Weights of a small image classifier: norm layernorm_no_bias, 195000 training examples.
Rows from block 2 of a small image classifier, named by matrix and row number. Rows with one number within an expert belong to one neuron, the router's apart. Each number is 128 + 24 x the weight over its row's rms, rounded and kept within 0 to 255. All counts start at 0.
Before each expert's rows are labels from the 100 images, of 14976, where the router gives the expert most weight on average: "colour at peak" is the nearest of a few named colours to the mean colour under the peak. Only what is clearly more common there than usual is listed. The data: photos of arthropod specimens (BIOSCAN-5M). In brackets: how many of the 100.
# router: router (model.blocks.2.mlp.router.weight, 4x192, trained with AdamW), inputs 0-63
# up: expert up (model.blocks.2.mlp.up, 4x96x192), inputs 0-63
# down: expert down (model.blocks.2.mlp.down, 4x192x96, transposed), outputs 0-63

# expert 2
colour at peak: white (60)
router.2 [ 91  96  88 148 129 114 142 121 113 105 114 117 126 100 153 106 138 127 114  79 125 145  53  99 158 145 128 100 130 116 114  98 105 148 175 101 145 125 115 121 123 151 118  97 147 161 125  97 113 152 186  98  97 128 138  86 124 114 121 149 174 104 151 111]
up.6 [ 96 142 112 136 132 132 111 105  91  90 113 129 135 130 153 110 113 171  97  99 122 145 138 136 168  57 120 124 145 169 169 128 136  90 108 105 150 128  94 149 114 120 111 183 134 147 126 165 138 128 122 115 136 142 125 140 126 124 126 153 129 108 138 140]
down.6 [126 126 127 150 119 129 127  88 124  88 104  61 160 139 132 164  89 154 149 126  96 160 103 165 179 133 110 131 139  96 153 137 100 177 105 103  82 109 122 154 120 121 169 130 126 106  81 152 115 135 133 164 145 132 120 114 124 132 135 133 116 145 125 126]
up.7 [ 97 106 183 138 111 148 142 168 100 129 179 145 141 116 141 123 118 144  71 148 131 126  86 110 129 101 134 126  87 133  81 184 154 139 150 119 111 144 127 129  76 102  76 119 101  67 129 162 168 124 128 126 138 114 164 110 108 147 116 162 134 147 123 130]
down.7 [120 138 162 156 131 117 144  72 103 155 129 128 124 135 166 130  94 162 145 144 141 144 141 118 115 150 162  82 122 162 150 154 129 113 156 132 146 166 190 160 151 105 147  75 156 131 150 156  94  87  78 123 121 123 133 138 122 147 166 159 122 144 116 122]
up.8 [134 124 137 149 134 130 183 138  97 144  80 115 124 121 194 169 130  61 151 128 155 157 158 113 167 127 149  65 116 121 128  87 107 158 117 155 101 120 115 106 158 154 108  90 100 110 165 112 128 118 117 115 123 128  89 133 139 104 165 116 143 157 127 148]
down.8 [111 129  90  67 134 152 118 104 121 125 105 132 147  87 138 202 119 115 159 123 144 133 102 141 135 124 102 123 157 128 124 131 154 113  86 185 103 106 137 126 110 124 114 128  88 113 121 126 121 130 122 122 134  91  96 119 106 120 116 136 153 124 110 111]
up.9 [149 118 121 134 114 150 126 154  87 133 162 114  92 127 134 126 103 102 153  92 108 105 164 172 169 112 133 162 141 144 145 142 112 136  94 114 132 117 164 115 107 151 132 110 139 125 127 135 164 132 127 123 156 160 146 117 115  95 182 158 149 135 111 118]
down.9 [116 158 144 133 163 115  63 125 130 115  73 122 100 131 119 102 147 133 156 143 141 132  96 142 110 106 169 129 117 156 149 105 139 154 121 107 128 126 125 150 133 122 160  94  88  78  79 124 101 119 138 120 126 110 102 129 131 128 145 131 124 172 113 148]
up.10 [102 191 134 143 127 164 123 123 135 142 163  83 127 128 109 114 127 111 117 139 137 132  95 174 116 136 115 117 101 140 115 117  94 129 125  88  81 121 159  74  87  90 139  78 137 169 118  73 128 143 131 127 139 121 135 101 160 128 120 189 134 114  97 173]
down.10 [136 164 148 108 128 136 153  99  89 171 112 142 137 145 158 133 115 140  97 133 104 137 102 148 126 180  78 108 157 127 149 118 130 123 145 111 134 189 131 105 126 193  86 142 129 150 109 125 139 127 151 132 134 148 135 159 127 144 126 134 140 156 134 115]
up.11 [110  87 109  78 126 135 121 143 109 151 113 135 126 106  94 122 142 109 128 101 168 104 139 122 101 129 183 157 104 130 137 104 121 144 115 169 123 152 151 153 127 141 114 112 129 196 161 111 138 140 108 120 157 118 130 113  92 127 141 101 113 140 123  98]
down.11 [120 129  98 124 154 150  94 159 150  83 161 130  88 140 119 129 184 140 121 190 169  83 138 113 163 121 162 140 155 124 127 125 122 159 123 139 125 155 125 139 146 130 128 100 129 135 113 128 146 128 126 103 154 113 113 132 124 159 140 140  90 122 119  94]
up.12 [129 128  98 173 138  98 121 122 172 107 132 148 142  92 110 121 117 148 142 166 130 111 127 148 128  85 121 123  74 114 133 168  86 127 118 119 137 123 122  92 155 122 147 143 160 160 146 133 118 111 126 151 140 174 130 108 144 114  97 129 164 167 120 100]
down.12 [142 129 137 108  84 141  92 119 161  98 131 162 103 142 163 108 150 136 131 142  79 131  86 169 142  96 144 119 128 124 145 117 144 162 116 125 158 122 116 142 170 177 121 121  86 151 114 128  47 115 161 123 129 132 152 119 169 153  90 132 127 164 152 149]
up.13 [153 153 143 128 123 119 156 133  87  89  98 166 133 119 116 139 148 124 128 189 137 130 154  88  74 149 162 139  90 156 195 139 131 129 117 125 176 144 123  94 117 147 135 118 140 132 117 151  90 151 139 132  92 149 114 139 102  98 144 127 130 107 120 119]
down.13 [ 86  94 148 136 116 115 141 170 146 129 137 195 111 129 157 127 147 137 155 137 129 107 158 122 134 134 138 116 113 127 118 139 191 128 137 138 137 140 145 163 118  92 171 137 152 140 130  91 106 113 103 135 104 140  82 142 153 129 126 124 139 159  92 139]
up.14 [176  94 102 122 161 163 180 121 159 156 176 124 120 131 159 103 116 154 174  99 159 163 161 124 120 133 143 128 181 107 142 161  99 125 142 133 137 131 115 106  93 175 113 129 120 120 121  82 135  99 114 128 190 129 156 132 118 120  80 142 130 124 133 131]
down.14 [ 76 124 140  89 120 135 153 146 133 144 133 181  86 108 180  72 109 106 130 114 136 101 133 131 120 103 119 136 116 139 140 169  89 128 129 100 155 159 133 117 130 123 175 176 136 102 188 124 175 125 117 130 127 123 154 134 109 130 130 112 126 119 141  90]
up.15 [100 127 133 188  88 129 102 181 120 139 108 150  83 116 178 104 156 131 122 141 140  84 148 101 104 134 129  90 126 102 134  97 148 129 121 102 168 113 137  95 132 136 128 156 147  90 152 116 119 176 178 117 125  94 128 145  99 133 145 126 103  81 121 128]
down.15 [ 95  73  93 121 184 106 116  88 122 130  94 124 141 153 135 149 176 168 102  95 127 122 152  91 140  98 117 122 128 126 124 123 145 130 117 159 130 121  87 126 126 120 140  95 148 112 130 127 101 118 126 113 141 150 148 149 139 129 126 122 162 115 124 114]
up.16 [ 95 125 121 180 198 141 158 150 127 121 101 167 113  65 162 126 110 115 116 185 107 137 139 116 131 177 123 149 159 107  86 110 103 142  90 122 108 193 130 117 136 152 115 133 111 122 120 150 173 134 139 169 122  88  86 129 127 142 134 121 132 114 174 167]
down.16 [ 99 106 119 147 121 141 156 100 137 157 109  60 126 113 174  88 103 115 146 170 129 128 144 132 128 181 127 145 135 125 169 118 130 144 160 124 137 110 138  94 112 148 132  84 161 141 132 119 148 145 138 101 108 142  82 106 169 154 134 124 121 142  94 149]
up.17 [143 121  87 154 147 103 140 114 137 124 166 174 120  96 129 151 105 132 169 126  90 145  95 143  99 106 141 130 143 131 141 150 144  99 139 114 112 140 124  45  94 112 142 136 149 113 143  94 136 156 155 113 122 130 120 116 115  96 174 125  86 139 110 130]
down.17 [161 131 115 137 124 173 110 152 145 112 144 162 130  99  84 157 151 157 123 151 174 131 146 140 127 123 145 115 124 133  79 148 122 123  86 121 139 116 105 174 115 116 174 133 115 126 178 123 153 123 110 133 128 143  74 139 123 150  72 101 144 124 119 125]
up.18 [ 68 120 132 115 124 159 116 127 116  95 122 144 138 158 131 180 128 177 121 134 174 165 113 180 156 110 119 110  96 101  99 107 133 110 110 104 169 128 117 127  97 148  75 131 136  93  95 128 165 120 132 125 135 185 107 141 125 105 120 119 120 102 165  80]
down.18 [125 153 133 113  98 177 147 110 128 109 136  95 150 108 139 145  76  87 161 102 122 106 152 128 196  88 114  78 109  95 135 153 146 131 108 100 110 114 127 195 139  92 111 138 150 146 127 115 128 141 178 120 128 145 161 114 128 117 105 102 152 126 120 114]
up.19 [ 77 158 114 111 122 177 150  66 102 102 128 113 119 132 115  90 122 167 140 119 112  99 109  85 153 115 117 149 129 129 164 142  97 141 110 144  75  84 157 130 124 157 112 139 122 103 154 118 105 143 143 111 139 122 150 129 182 193 164 113 120 129 107 131]
down.19 [122 130 126 159 135 137 127 127 118 126 129  86 123 141 163 122 102 149 137 107 151 124 123 177 125 208 105  82 141  83  93 131 160 110 127  89 130 143  86 105 150  96 116 153 166 133 129 126 140 134  77 158 148  99 170 118 110 137 178 113 101 162 130  79]
up.20 [132 125 119 120 138 118 219 124 155 126 176 107  61 119 101 143 135 151 153 122 170 132 127 152 138 162 138 124 130 152 121 129  93 105 141  91 144 105 122 105 141 118 139  76  97 119 113 107 128 152 122  93 165 141 107 144 121 141 115 138 123 108 124  72]
down.20 [186 139 131 122  96 123 125 167 156 112 138 131 127 154  91 132 150 135 197 135 167 113 126 146 144 163 179 151 118  93 137 146 124 126 159 127 147 119 126 116  76 120 144 144 102 103 166  98 148  94 123 131 137 120 130 120 150 154 160 128 140 107 136 127]
up.21 [105 188 119  98 118 138 135 164 166  98 106 153 195 126 145 142  86 108  96 110 113 121 125 122 124 121 146 108  19  65 166 131 125 125 101 117 135 160 107 132 151 133 117 142 126 129 167 106 153 128 138 124 152 133 136 128 125 136  96 166 129 125 141 125]
down.21 [110 135  87 124 121 140  98 156 122 143 157 125 122 123 137 150 157 129 120 137 110  96 127 125 114 102 140 163  88 120 128 117 137 123 130 103 114 136 140 129 100 160  85 146  92 155 121 127 119 112 166 141 104 105 103 137 144  79 131  89 153 129  86  96]
up.22 [126 122 126 129 166  96  88  82 171 117  94 114 112 139 130 102 125 117 122 112 128 152  82 156 138 151 127 154 121 120  85 140 157 127 120 125 152 134 111 180 159  81 135 134 178 126 101 153  86 127 172  96  88  88 129 109  93 131 106 118 127 136  91 125]
down.22 [135 113 111 111 169 135 177 145 116 139 119 148 120 149 140 163 157 118 146 169 189 111  88 133 136 101 127 150 146 124 135 129 144  98 138 122 101 136 125 124 121  87 154 147 126 142 153 158 138 150 131 106 142 139 148  99 152 129 142  91 137 160  97 120]

# expert 0
colour at peak: grey (40)
router.0 [131 146 172 120 148 154 131 161 138 102 126 133 105 144  86 116 133 128 134 138 142 119 171 152 130 137 148 139 140 117 157 119 148 119 166 106 112 124 111 126 124 116 139 175 101 119 121 138 135 111  72 109 135 112  97 147 130 139 172 134 139 115  85 122]
up.6 [119 109 113 164 141  41 125 109 154 127 129 132 169 133 100 155 107 112 138 141 185  78 157 157 127  93 123 139 101 110 180 125 115 173 124 108 124 129  72 128 143 149 116 163 105 125 113 171 130 163 201 147 134 137 142 115 128 128 139 156 145 127 157 130]
down.6 [149 175 158 128 149 144 115 114 170  79 113 147 113 123  69 119 169 127 166 121 134 135 158 129 148 131 163 111 100 153 158 115 103  97 113 128 126 120 122 149 127 131 163 127 114 130  86 123 151 109 139 122 111 167 151 128 139 152 122 135 127 136 103 129]
up.7 [111 129 100 130 173 127  63  81 101 100 119 114 109 124 123 114  81  87 115 160 151 142 125 116 137 149 112 182 114 122  97 128 145 138 128 153 151 112 124 140 171  85 135 136  93 117 121 132 118 126 139  91 146 114 147 121  93 120 143 150 145 144 126 123]
down.7 [125 137  99 144 142 151 104 144 138 124 107 105 149 111 141 114 141 155 134 113  70 101 131 101 139 129 126 128 103 138 142 129 152 136 142 112 127 128 123 115 125 141 119 116 112 134  75 123 136 150 139 155 146 115 134 194 130 159  81 168 152 116 131  88]
up.8 [122 181 130 126 118  74  94 144 121 112  80 127 159 177 126  99 103 160 121 126 138 129 140 112 112  99 135 175 133 143 102 147 131 121 133 159 127 129 146 129 143  78 150 116 146 118 130 100 144 117 144 152 123 137 119 149  92 119 129 114  98 132  82 102]
down.8 [ 85 115 112  81 150 113  93  75 129 173 148 120 127 114 133 187  98 113 128 131 142 116 150 172 125 148 101  92 117 111  77 143 158 141 107 131  99  92 151 101 101  76 112 139 127 120 116 124 153 159 149 127 126 159 109 103 102 130 131 156 129 109 151 117]
up.9 [ 98 185 120 151 172 108 133 105 174  60 108 121 165 124  97 112 134 100 139 152 120 108 152 122 110 151 124  89 161 102 154 133 135 127 136 152 127 133 115 137 128 163 128 160 112 121 105 130 145 160 127 129 148 114 163 132 113 102 118 128 125 102 124 205]
down.9 [155 162  93 103 120 103 114 114 137 126  86 122 127 138  75 104 142 160 167 128 126 120 156 127  96 156 140  88 139 128 166 142 142 114 156  77 137 135 154 191 167 162 137 144  74 139 142  96 201 145 165 130 137 117 120 139 121 124  97  91 159  74 190 118]
up.10 [107 117 120 109 119 125 145 157 151 119 144  79 103 136 119 158 139 118 134 117 110 124 115 121 150 133 151 119 133 158 104 152 143 160 124  90 134  98 121 134 105 126 137 121 102 160 107 159 130  77 149 111 125 176 152 158 158 133 111 119 120 152 128 115]
down.10 [133 143 117 135 124 151 125 144 138  99 164 170 102 102 114 141 154 140 139 159 134 151 159  86 119 135 100  95 156  76 129 138  91 104 117 135 126 111 151 124 146 191 103 120  66 133 129 113 109 149 132 138 128 140  91 149  84 109 139 146 138 149 137 133]
up.11 [ 90 123 116 135 127 138 128 183 130  70 131 130 127  88 124 135  59 146 146 160  69 189 126 147 133 131 107  98 129 178 119 111 139 126 140 190 132  69 120  77 128 136  87 103  96 137 126 127 171 135 157 140  94 130  91 133 117 128 119 124  96 143 140 106]
down.11 [127 139 108 191 128  96 136  64  80 129 128 160 141 153  83 143 178  88 132 107 107 105 142 146 122 136 160  99 158 136  84 140 109  94 101 120 139 124 162 109 134 159 135 126 189 146 113 119 129 135 127 154 116 123 115 102 127 133 117 105 136 126 115 116]
up.12 [140  86 136 141 156 137 131  94 140 131 158 131 119 128 135 155 141  73 159 153  68 161 129 155 140 128  98 152 131 148 120  93 125 127 130 105 102 123 100 121 139 141 137 138 151 136 115 135 135 135 110 113 200 129 128 146 143 132 167 154 120 144 152 116]
down.12 [147 108  89 131  96 129 135  98 117 129 109 123  92 130 122 182 103  74 118 110 136 144 176 112 127 113 116 144 120 130 130 141 134 114 121 170 124 110 128 142 163 174 115 141 108 105 156 215 150  95 123 104  89 132 144 128 110 127 145 142 133 173 124 161]
up.13 [103 121 123 119 110 114  91 144 107 135 134 129 106 123 118 122 102 126 169 121 146 127 149  73  73 166 118 150 123 133 121 131 117 127 126  98 141 147 132 121 114 100 134 125  93  73 131 120 149 131  99 125 131 124 134 112 141 139 124 134 121 180 115 131]
down.13 [139 153 144 129 123 106 145 165 129 168 132 131 131 126 102 137  76 108 176 134 128 113 135 119 141 117 121 128 130  99 129  85 134 129  69  72 107 120 174 111 134 130 129 130 148 126 147  95 124 137 154 125 132 128 132 104 128 170 151 108 144 149 125 153]
up.14 [117 117  93 115 128 145 131 136 127 104  85 136 162 125 162 142 139  92 110 119 168  82 160 128 135 130  83 117 151 119  69 119 141 133 125 150 169 147 125 120 119 102 133 136  99 198 192 159  94 162 122 155 121 142 107 141 128 138 133 122 127 118 118 125]
down.14 [108 176  76 146 116 131 122 126 108 153 119 131 100 112 137 120 127 101 125 137 127 125 127  97 116  78 145 132 148 130 139  79 167 136 122 152 152  96  74 130 110 135 140 141 181 138 110 119 159  81  94 142 125 116  89 152 110 176  77 126 155  82 121 114]
up.15 [167  88 135 151 132 144 132 149 150 120 115 143 109  95 100 111 176 109  90 110 138 127 121 124 129 139 123 145  91 136 138 111 106  66 127 123 106 142 114 125 120 126 116 122 137  94 127 125 143  84 144 139 132 136 138 158 164 157 100  98 118 130 130 128]
down.15 [110 157 132 167 144  96  87 143 129 106 170 102 151 126 133  76 128 132  61 130 130  97 103 146 132 141 153 127 144 184 124  87 126 116 105  76 143 142 137 149  84 180 145 125  96  95 125 193 122 154 100 157 140 139 114 156 145 145 129 175  78 169 128 108]
up.16 [124 127 137 153 132  97 117 167 181 115 156 124 168 111  83 127 126 161 131  87 134 120 118 119 139 145 142 122 149 136 111 143 132  91 130 129 184 102 152 132  98 146  99 149  83 120 125 128 157  87 122 163 113 123 129 117 168 128 104 160 131 127 132 177]
down.16 [128 121 105 126 150 137 123  75 136 134 155 174 127 147  91 133 111  84 140 130 133 165 175  86 173 137 112 156 117 108 140 122 138 106 114 128 111  94 188 145 121 196 111 159 114 137  64 118 106 115 158 131  77 115 146 127 127 114 162  95 142 124 183 108]
up.17 [133 117 133 124 141 110 167 127 138 101 135 133 143 161 157 208 146 154 198 113 144 148  90  93 124 147 148 125 133 144 125 123 123 128 158 140 136  80 170 153 119 177 163 123 186 151 133 128  93 125 130 108 140 103 134 111 136 131 123 130 117 130  72 136]
down.17 [117 134 140 107 125 142 111 133 132 156 121 148 120 124  95 175 144 141 114 111 141 117 127 129 117 117  96 124 127 123 169 172 138 134 142 154 148 113  77 128 141 151 164  93 114 121  98 163 122 126 120 150  95 138  94 123 102 151 181 107 151 133 114 136]
up.18 [164 142 132 136 109 126  96 137 149 119 126 135  91 131 136 127 127 127 141 125 122 122 163 136 122 145 117 104  99 117 124 141 118 155 117 128 121 155 116 116 160  91 110 134 135  95 113 124 149 144 112  83 125 119 108 130 144  85  72 141 119 182 151 117]
down.18 [136 130 160 127 144 153 133 133 140 168 141 123 128 138  81 131 135 142 129 204 128 130 112  97 128 136 151  85 109 108 150 143  87  78 128 146 136 144 104 134 144 136 134 150 156 125 130  89  82 104 109  84 174 123 132 158 149  88 111 111 169 121 142 156]
up.19 [103 153 168 112 134 131 128 123 119 189 149  94 125 142 174 145  71 148 130 148 127 140  94 152 157 127 101 115  98  96 147 129 135 124 105  99 106 115 133 169 133  95 143 153 115 116 126 166 130 143 166 122 133 128 121 121 107  71 116 148 121 162 115 130]
down.19 [150 152 135  92 132 101 166  73 139 136 148 129 160 112 130  93 139 127 151 119 130 130  85 113 155 120 153 167 125 151 153 132 115 123 115 127 102 125 115 230 128 106 108 161 126 150 163 159 112 156 122 161  98 130 130 145 162 110 133 127  73 103 121 131]
up.20 [125 105 151 120  97 143 166 120 155 122 130  93 153 140 138  99 141 121 132 133  88 141 143 129 126 126 118 117 118 155 109 119  99 113 116 139 156 129 113 125 123 127 135 108  82 121 128 131 165 110 124 156 143 134 131 128 135 160 140 133 136 106  92 136]
down.20 [101 116 129  91 101 173 140 131 100 122  94 130 142 145 133 121 128 123 130 113 224 146 115  86 104 129  91 168 141 100  90 105 151  84 141 123 118 112  90 148 129 112  84 133  93 103 153 141 112 129 122 138 129 141 133  98 178 136 115  94 175 134 111 163]
up.21 [135 152 128 130  79 130 110  65 158 141 167 155 167 101 121 113 153 103 179 154 119 116 125 152 126 165 172 111 113 139 129  82  60 182 109 125 126 118 130 131 110  88 118 120 121  83 107 166 135 148 147  97  92 138 105  95  99 156 130 127 117 147 158  81]
down.21 [127 123 134 115 140 164 150 164 128  62 154 117 164 130 163  57 124 121 154 150 150 122 125 121 130 126 117 126 130 148 157 139 112 123 136 120 118 149 129 133 132 149 159 135 173 138 181 118 127 149 107 129 148  85 113  76 168  97 141 128 140 111 145  83]
up.22 [122 128  94 145 115  68 129  96 107 128  79 128 149 144 134 138  97 145 149 140 120 174 135 103  97 140  99 102 108 150 149 142 119  90 124 117 155 128 134 127 115 135 102 151 164 140 171 170 128  69 132 102 121 115 119 107  95 141 150 140 123 148 143 126]
down.22 [106 133 135  99 128 161  82  92 124 114 103 151 125 127 144 192 132 139 130 137 137 126 105  87  95  79 148 110 142 102 102 125 139 135 130 122 159 125 112 140 165 105 115  97 121 143 208 103 180 151 102 149  76 158 150 154 111 151 164  99 168  76 130 129]

# expert 1
colour at peak: grey (26)
router.1 [138 113 117 141 106 151 113 118 120 218 110 146 130 100 108  98 133 112  95 141 140 126 150 126 131 107 127 109 128 179 101 133 135 129  39 150  95 144 122 112 160 148 131 108 143 105 172 178  92 114 127 130  83 140 171 130 117 144 129 153 100 112 140 139]
up.6 [126 134 113 136 116 113  93 138 138 184 140 142 129 111 163 151 126 103 128 156 122 125 120 127 152 129 117 129 137 135 158 137 116 124 129 162 152 164 177 137 114 140 126 101  97  68 112 144 156 138 140 122 156 117 170 112 122 125 151  91 126  64  79 120]
down.6 [136  93 111 130 189 198 152  92 126 136  98 127 124 113 141 112 176 134 124 146 102  79 126 149 102  94 115 139 136 131 141 120 117 124 142 132 127 173 116 138 121 137  97 124  77 137 129 112 135  36 155 153 118 118 124  81 113 142 140 184 146 127 117 118]
up.7 [151 124 129 149  70 168 103 120 126 125 157 150  93 103 110 107 123 151 118 146  81 136  98 132 167  92 127 136 118 119  98  93 107 133 142 155 145 126 141 129 155 123 125 133 100 144 158 134 155 128 123  99 154 108 130 147 133 157 103 113 138  66 183 108]
down.7 [159 112 107 137 163 141 109 149 127 106 130 142 142 117 149 156 140 141 144 109  91 119 114 104 131 146 108 112 107 104 108 136 143 121 138 147 121  86  99 149 134 123 162 128 140 135 182 113 128 115 135 127 142 151 135 148 115 137 148  51 122 131 158 141]
up.8 [ 97 109 133 134 178 130 129 129 144 165 110 116 146 119 128 132 129 135 155 143 135 150 100 145 123 105 137 119  59 135 179 143 169 142 127  91 115 137 114 139 131 138 172 130 124  64 169 148 147 128 133 146 194 162 158 150 135 133 129 130  70 137 123 128]
down.8 [128 176  93 128 130 157 136 127 172 153 144 164 141 153 133 126  89 127 108 139 132  73 118 129 123 111 166 158  92 149 151 128 138 102 136  88 137 121 129 135 127 118 131 133 146 125 131  99 143 143 143 116  99 108 145 117 113 129 143 134  77 143 124 139]
up.9 [103 119 115 130  97 135 130 153 117 105 151  97 151 129 127 128 123 123 177 137 133 150 158 134 123 152 131 103 111 159 129 149  83 140 145 164 164 116 161 126 140 119 113 107 150 132 150 155 123 126 141 140 139 140 147 176  94 130  67 118 145  87 119 130]
down.9 [165 105 141 141 118 166 121 129 113  97 107 146 173 103 129 104 126 143 104 120 121 144 147  69  72 108 154 182 128 153  76 143 104 124 131  94 127 145 121 147 110 118 133 127 114 112 200 144 152 103 141  98 133 127 117 173 130 154 115 126 105 114 107 165]
up.10 [133 140 120 136 142 110  81 113 121  74 141 160 100 131  91 121 121 132 152 122 120 144 129 138 136 121 123 117 106 147 124 154 141 133 114 138 120 131 157 129 135 143 148 142  43  95 131 136  84 128 128 143 122 124 126  87 140 138 122 117 132 167 123 136]
down.10 [136 150 131 111 125 125 171 129 161 137 158 126 124 133 135  95 132  91 113 131 110 135 115 106 135 136 135 121 124 112 126 139 103 120 117 124 107  84 185 146 117  86 122 121 100  64 126 110 138 120 101 128  97  96 127 106 111 146 158  91 107  97 142 135]
up.11 [153 127 117 150 159 140 152  95 129 107 158 129 161 117 122 130 126 109 153  91 129 126 131 145 138 105 196 130 110 151 124 144 101 128 135 113 116 160 103 153 144 128 111 142 145 145 173 174  98 125 117 111 164 136 101 135 149 128 137 138 124 116 164 119]
down.11 [127 120 171 122 136 129 164 125 121  92 150 132 143 109  80 123 160 124 140 171 157 137 152 147 127 130 134 105 134 162 159  98 138 147 130 131 126 136 131  96 130 141 124 126 114 105 127 131 128 153 161 114 121 163 127  99 136 128 122 139 128 182 118 131]
up.12 [125 142 157 122 121  87 165 130 128 133 129 126 109 175 169  85 116 153  93 155 135  71 141 150 115 146 133 118 118  92 123 118 100 143 128 131 120 151 105 173 121 131 145 161  90 147 158 125 111  85 107 166 141 134 116 106  77 118 147 171 143 128 119  67]
down.12 [167 136  94 144 152 105 131 143 108 106 135 120 148  81 142 150 118 131 132 167 163 123 105 110 131 148  86 122  74 128 154  61 133 136  70 183 110 132 122 134 142 105 121 169 114  90 107 109 170 114 158  67 127 132 145 102 142 128 134 161 117 126 121 114]
up.13 [132 107 137 162 129 126 154 158 134 152 135 108  96  89 130 125 187 137 113 155  80 115 128 114 106 118 133 102 121 151 137 119 129 133 139 165 125 122 127 132  90 133 128 142 151 124  89 108 124 125 123 153 148 133 117 115 130 129 138 149 143 123 144 110]
down.13 [136 109 125 147 125 136 124 139 130 125 122 125 153 108 144  87 125 145 105  93  60  69  96 145 122 141 151 135 105 147  84 125 102 127 102 118 145 138 124 120  97 147 141 140 116 145 136 180 163 133 139 116 157 118 141 144 137 168 115 136 128  81 139 128]
up.14 [124 127 132 102 130 132 125 109 138 141 118 138 147 103  99 138 142 136 130 137 104 137 141 138 146 113 124 128 118  92 200  61  92 129 168 120 136 103 128 169 149 136 132 127 125  94 127 146 136 145 187  78 156  69 139 158  75 129 162 118 130 144 139 107]
down.14 [143 131 121 141 195 124 144 116 106 104 123 114 118 140 122 144 105 120 119 178 100 126 168 119  96  80 173 121 121 160 116 128 142 139 162 125 137 148 155 108 126  85 156 100 118 126 130 115 143 124 194 151 135 135 126 133 144 140 112 141 116 137 128 115]
up.15 [134 107 147 123 128 106 145 105 117 163 128 106 107 123 125 137 104  81 147 131 131 130 123 122 145 110 129  96 104 132 134 113 125 126 121 176  55 140  95 153 107 106 135 147 116  97 172  92  84 146  82  69 138 117 153 136  88 131 147 131 113 121 123 126]
down.15 [126 153 150 133 112 132  99 137 112 121  86 132 120 128 109 131 119 128 112  66 130 139  95 163 128 160 152 117 140 137 128 123 143 126 119 124 131 185 139 102 106 168 119  92 121  94 115 120 112  88 153 140 136 136 118 114 109 151 130 121 130 104 131 120]
up.16 [123 139  80 125 104 112 148 145 114 155 136 114 115 143 173 142 153 173 139  94 120 124 146 133 144  85  94 156 152 104 140 127 142 121 163 145 100 116 144 125 103  98 101 141 122 122 187 127 131  67 138 133 144 112 125 142 114 118 140 120 153 108 152 128]
down.16 [124 161 132 102 132 119 136 150 160 122 134 123 125 111 130 123 130 129  95 130 155 133 126 153 107  96  87 118  98 107 124 155 117  95 133 109 130  63 124 119 128  92 174 126 170 117 132 145 118 149 166 146 147 134 103 123  86 130 123 100 104 163 128 176]
up.17 [144 122 131 101 107 132  92 103 139 154 142 148 160 109 126 120 135 156 114 164 195  41 154 137 115 140 107 164 113  94 140 140 129 130 129 160 118 124 121  97 133 142  86 113 108 153 104 141 138 186 120 185 161 132 153 158 124 171 113 171 125 130 111 134]
down.17 [111 143 144  98 132 112 172 130  96 152 121 128  99 133 127 157 128 120 128 105 100 124 158  64 122 118 127 110 144 128 121 107 138 112 116 122 112 141  88 178 121  92 135 140 134 117  86  93 128 123 156 163 104 187  97 134 130 136 131 128 157 118 148 142]
up.18 [182 152 147 120 115 123 143 125 109 116 104 124 134 120 131 146 102 130 158 128 120 121  63 130 153 146  90 152 176 131 110 124 185 139 122 100 121 147 157  79 167 133 126 150 111 127 123 174 141 138 161 148 129  91 155  88 127 123 100 129 123 158 148 130]
down.18 [110 115 108 120 139 105 116 144 132 155 127 104 109 148 146 136 136  99 148 119 138 144 144 126 158 126 120 135 111 149 130 142 112 139 117 127 162 135 124  94 132 109 119 135 173 121 144  92  98 128 163 156  94 149  94 124 135 124  97  82 133 153 165 132]
up.19 [ 83 135 107 130 135  95 129  90 135 159 164 110 155  97 135 122 155 125 150 169 148  91 160 114 110 131 145 114 162 130  78 100 110 102 143 142  98 128 166 192 152 103 124 128 136  76 225 114 122 137 145 144 103 104 111 117 152 186  98  92 123 130 145 143]
down.19 [119 148 174  84 134 118 107 147 131 162 137 121 144 113 158 117 111 123 138 118  73 129 126 135 126 116 164  86 129 114 114 139 123 122 136 147 145 114 118 140 128 110 100 153 105  83  99 125 138 131 179 129 116 105 114 204 119 130  90 117  57 129 129 162]
up.20 [ 77 146 105 107 118 134 114 155 123 109 130 137 124  96 137 109 153 194 129 148 139 100 133 106 113 149 161 115 123 106 132 161 149  69 137 145 115 130 119 116 132 118 149 128  75 110 140 126 107 123 132  85 143 103 143 124 127 162  62 125 126 132 151 130]
down.20 [112 168 123 109 151 123 142 115 107 115 136 139 113  84 123 128 111 159 129 136  86 120 127 139 127 112  83 109 129 114  93  85 134 136 176 139  97 165 148 140 116  74 134 154 137 128 117 157 117 132 142 129  83 119 142 128  59 125 126  82 130 155 116 101]
up.21 [161 119 137 143 132 118  87 120 130 140 118 142 164 123 119 129 116 138 133 116 120  89 120 119  53 107 127 121 136 127 128 124 133 120 139 143 106 152 142 159 139 107 137 130 148 101 118 138 129 100 114 128 175  86 210 124 113 138 127 153 121 142 106 138]
down.21 [ 78 150 142 149 131 167 115 129 132 173 137  91  90  94 127 140  66 153 101 181 150 154 150  95 165 115 126 116 131  96 147 110 113 115 115  71 107 132 151 136 113 122 117 113 141 133  99 112 136  86 160 171 129 146 124 112  92 129  96 155 132 124 163 145]
up.22 [120 125 104 109 169 149 116 133 134 133 135 129 129 125 118 150 144 146 126 134 120  76 119  98 140 134 141 127 113 164 102 221 126  96 158  80 157 115 122 147 139 137 125 117 143 109 117 116 118 113 137  83 170 131 116 146 204 126 147 103 116 143  85 135]
down.22 [217 129 130 119 128 144 142 101 184  88 127 179  86 102 140 152 129 115 115 126 125 123 123 160 109 117  97 142 137 112 130 142 120 128 115 158 147 107 102 156  99 130 131 130 139 147  86 170 126 128  98 115 136 144 134 112 131  91 143 116 108 183 118 135]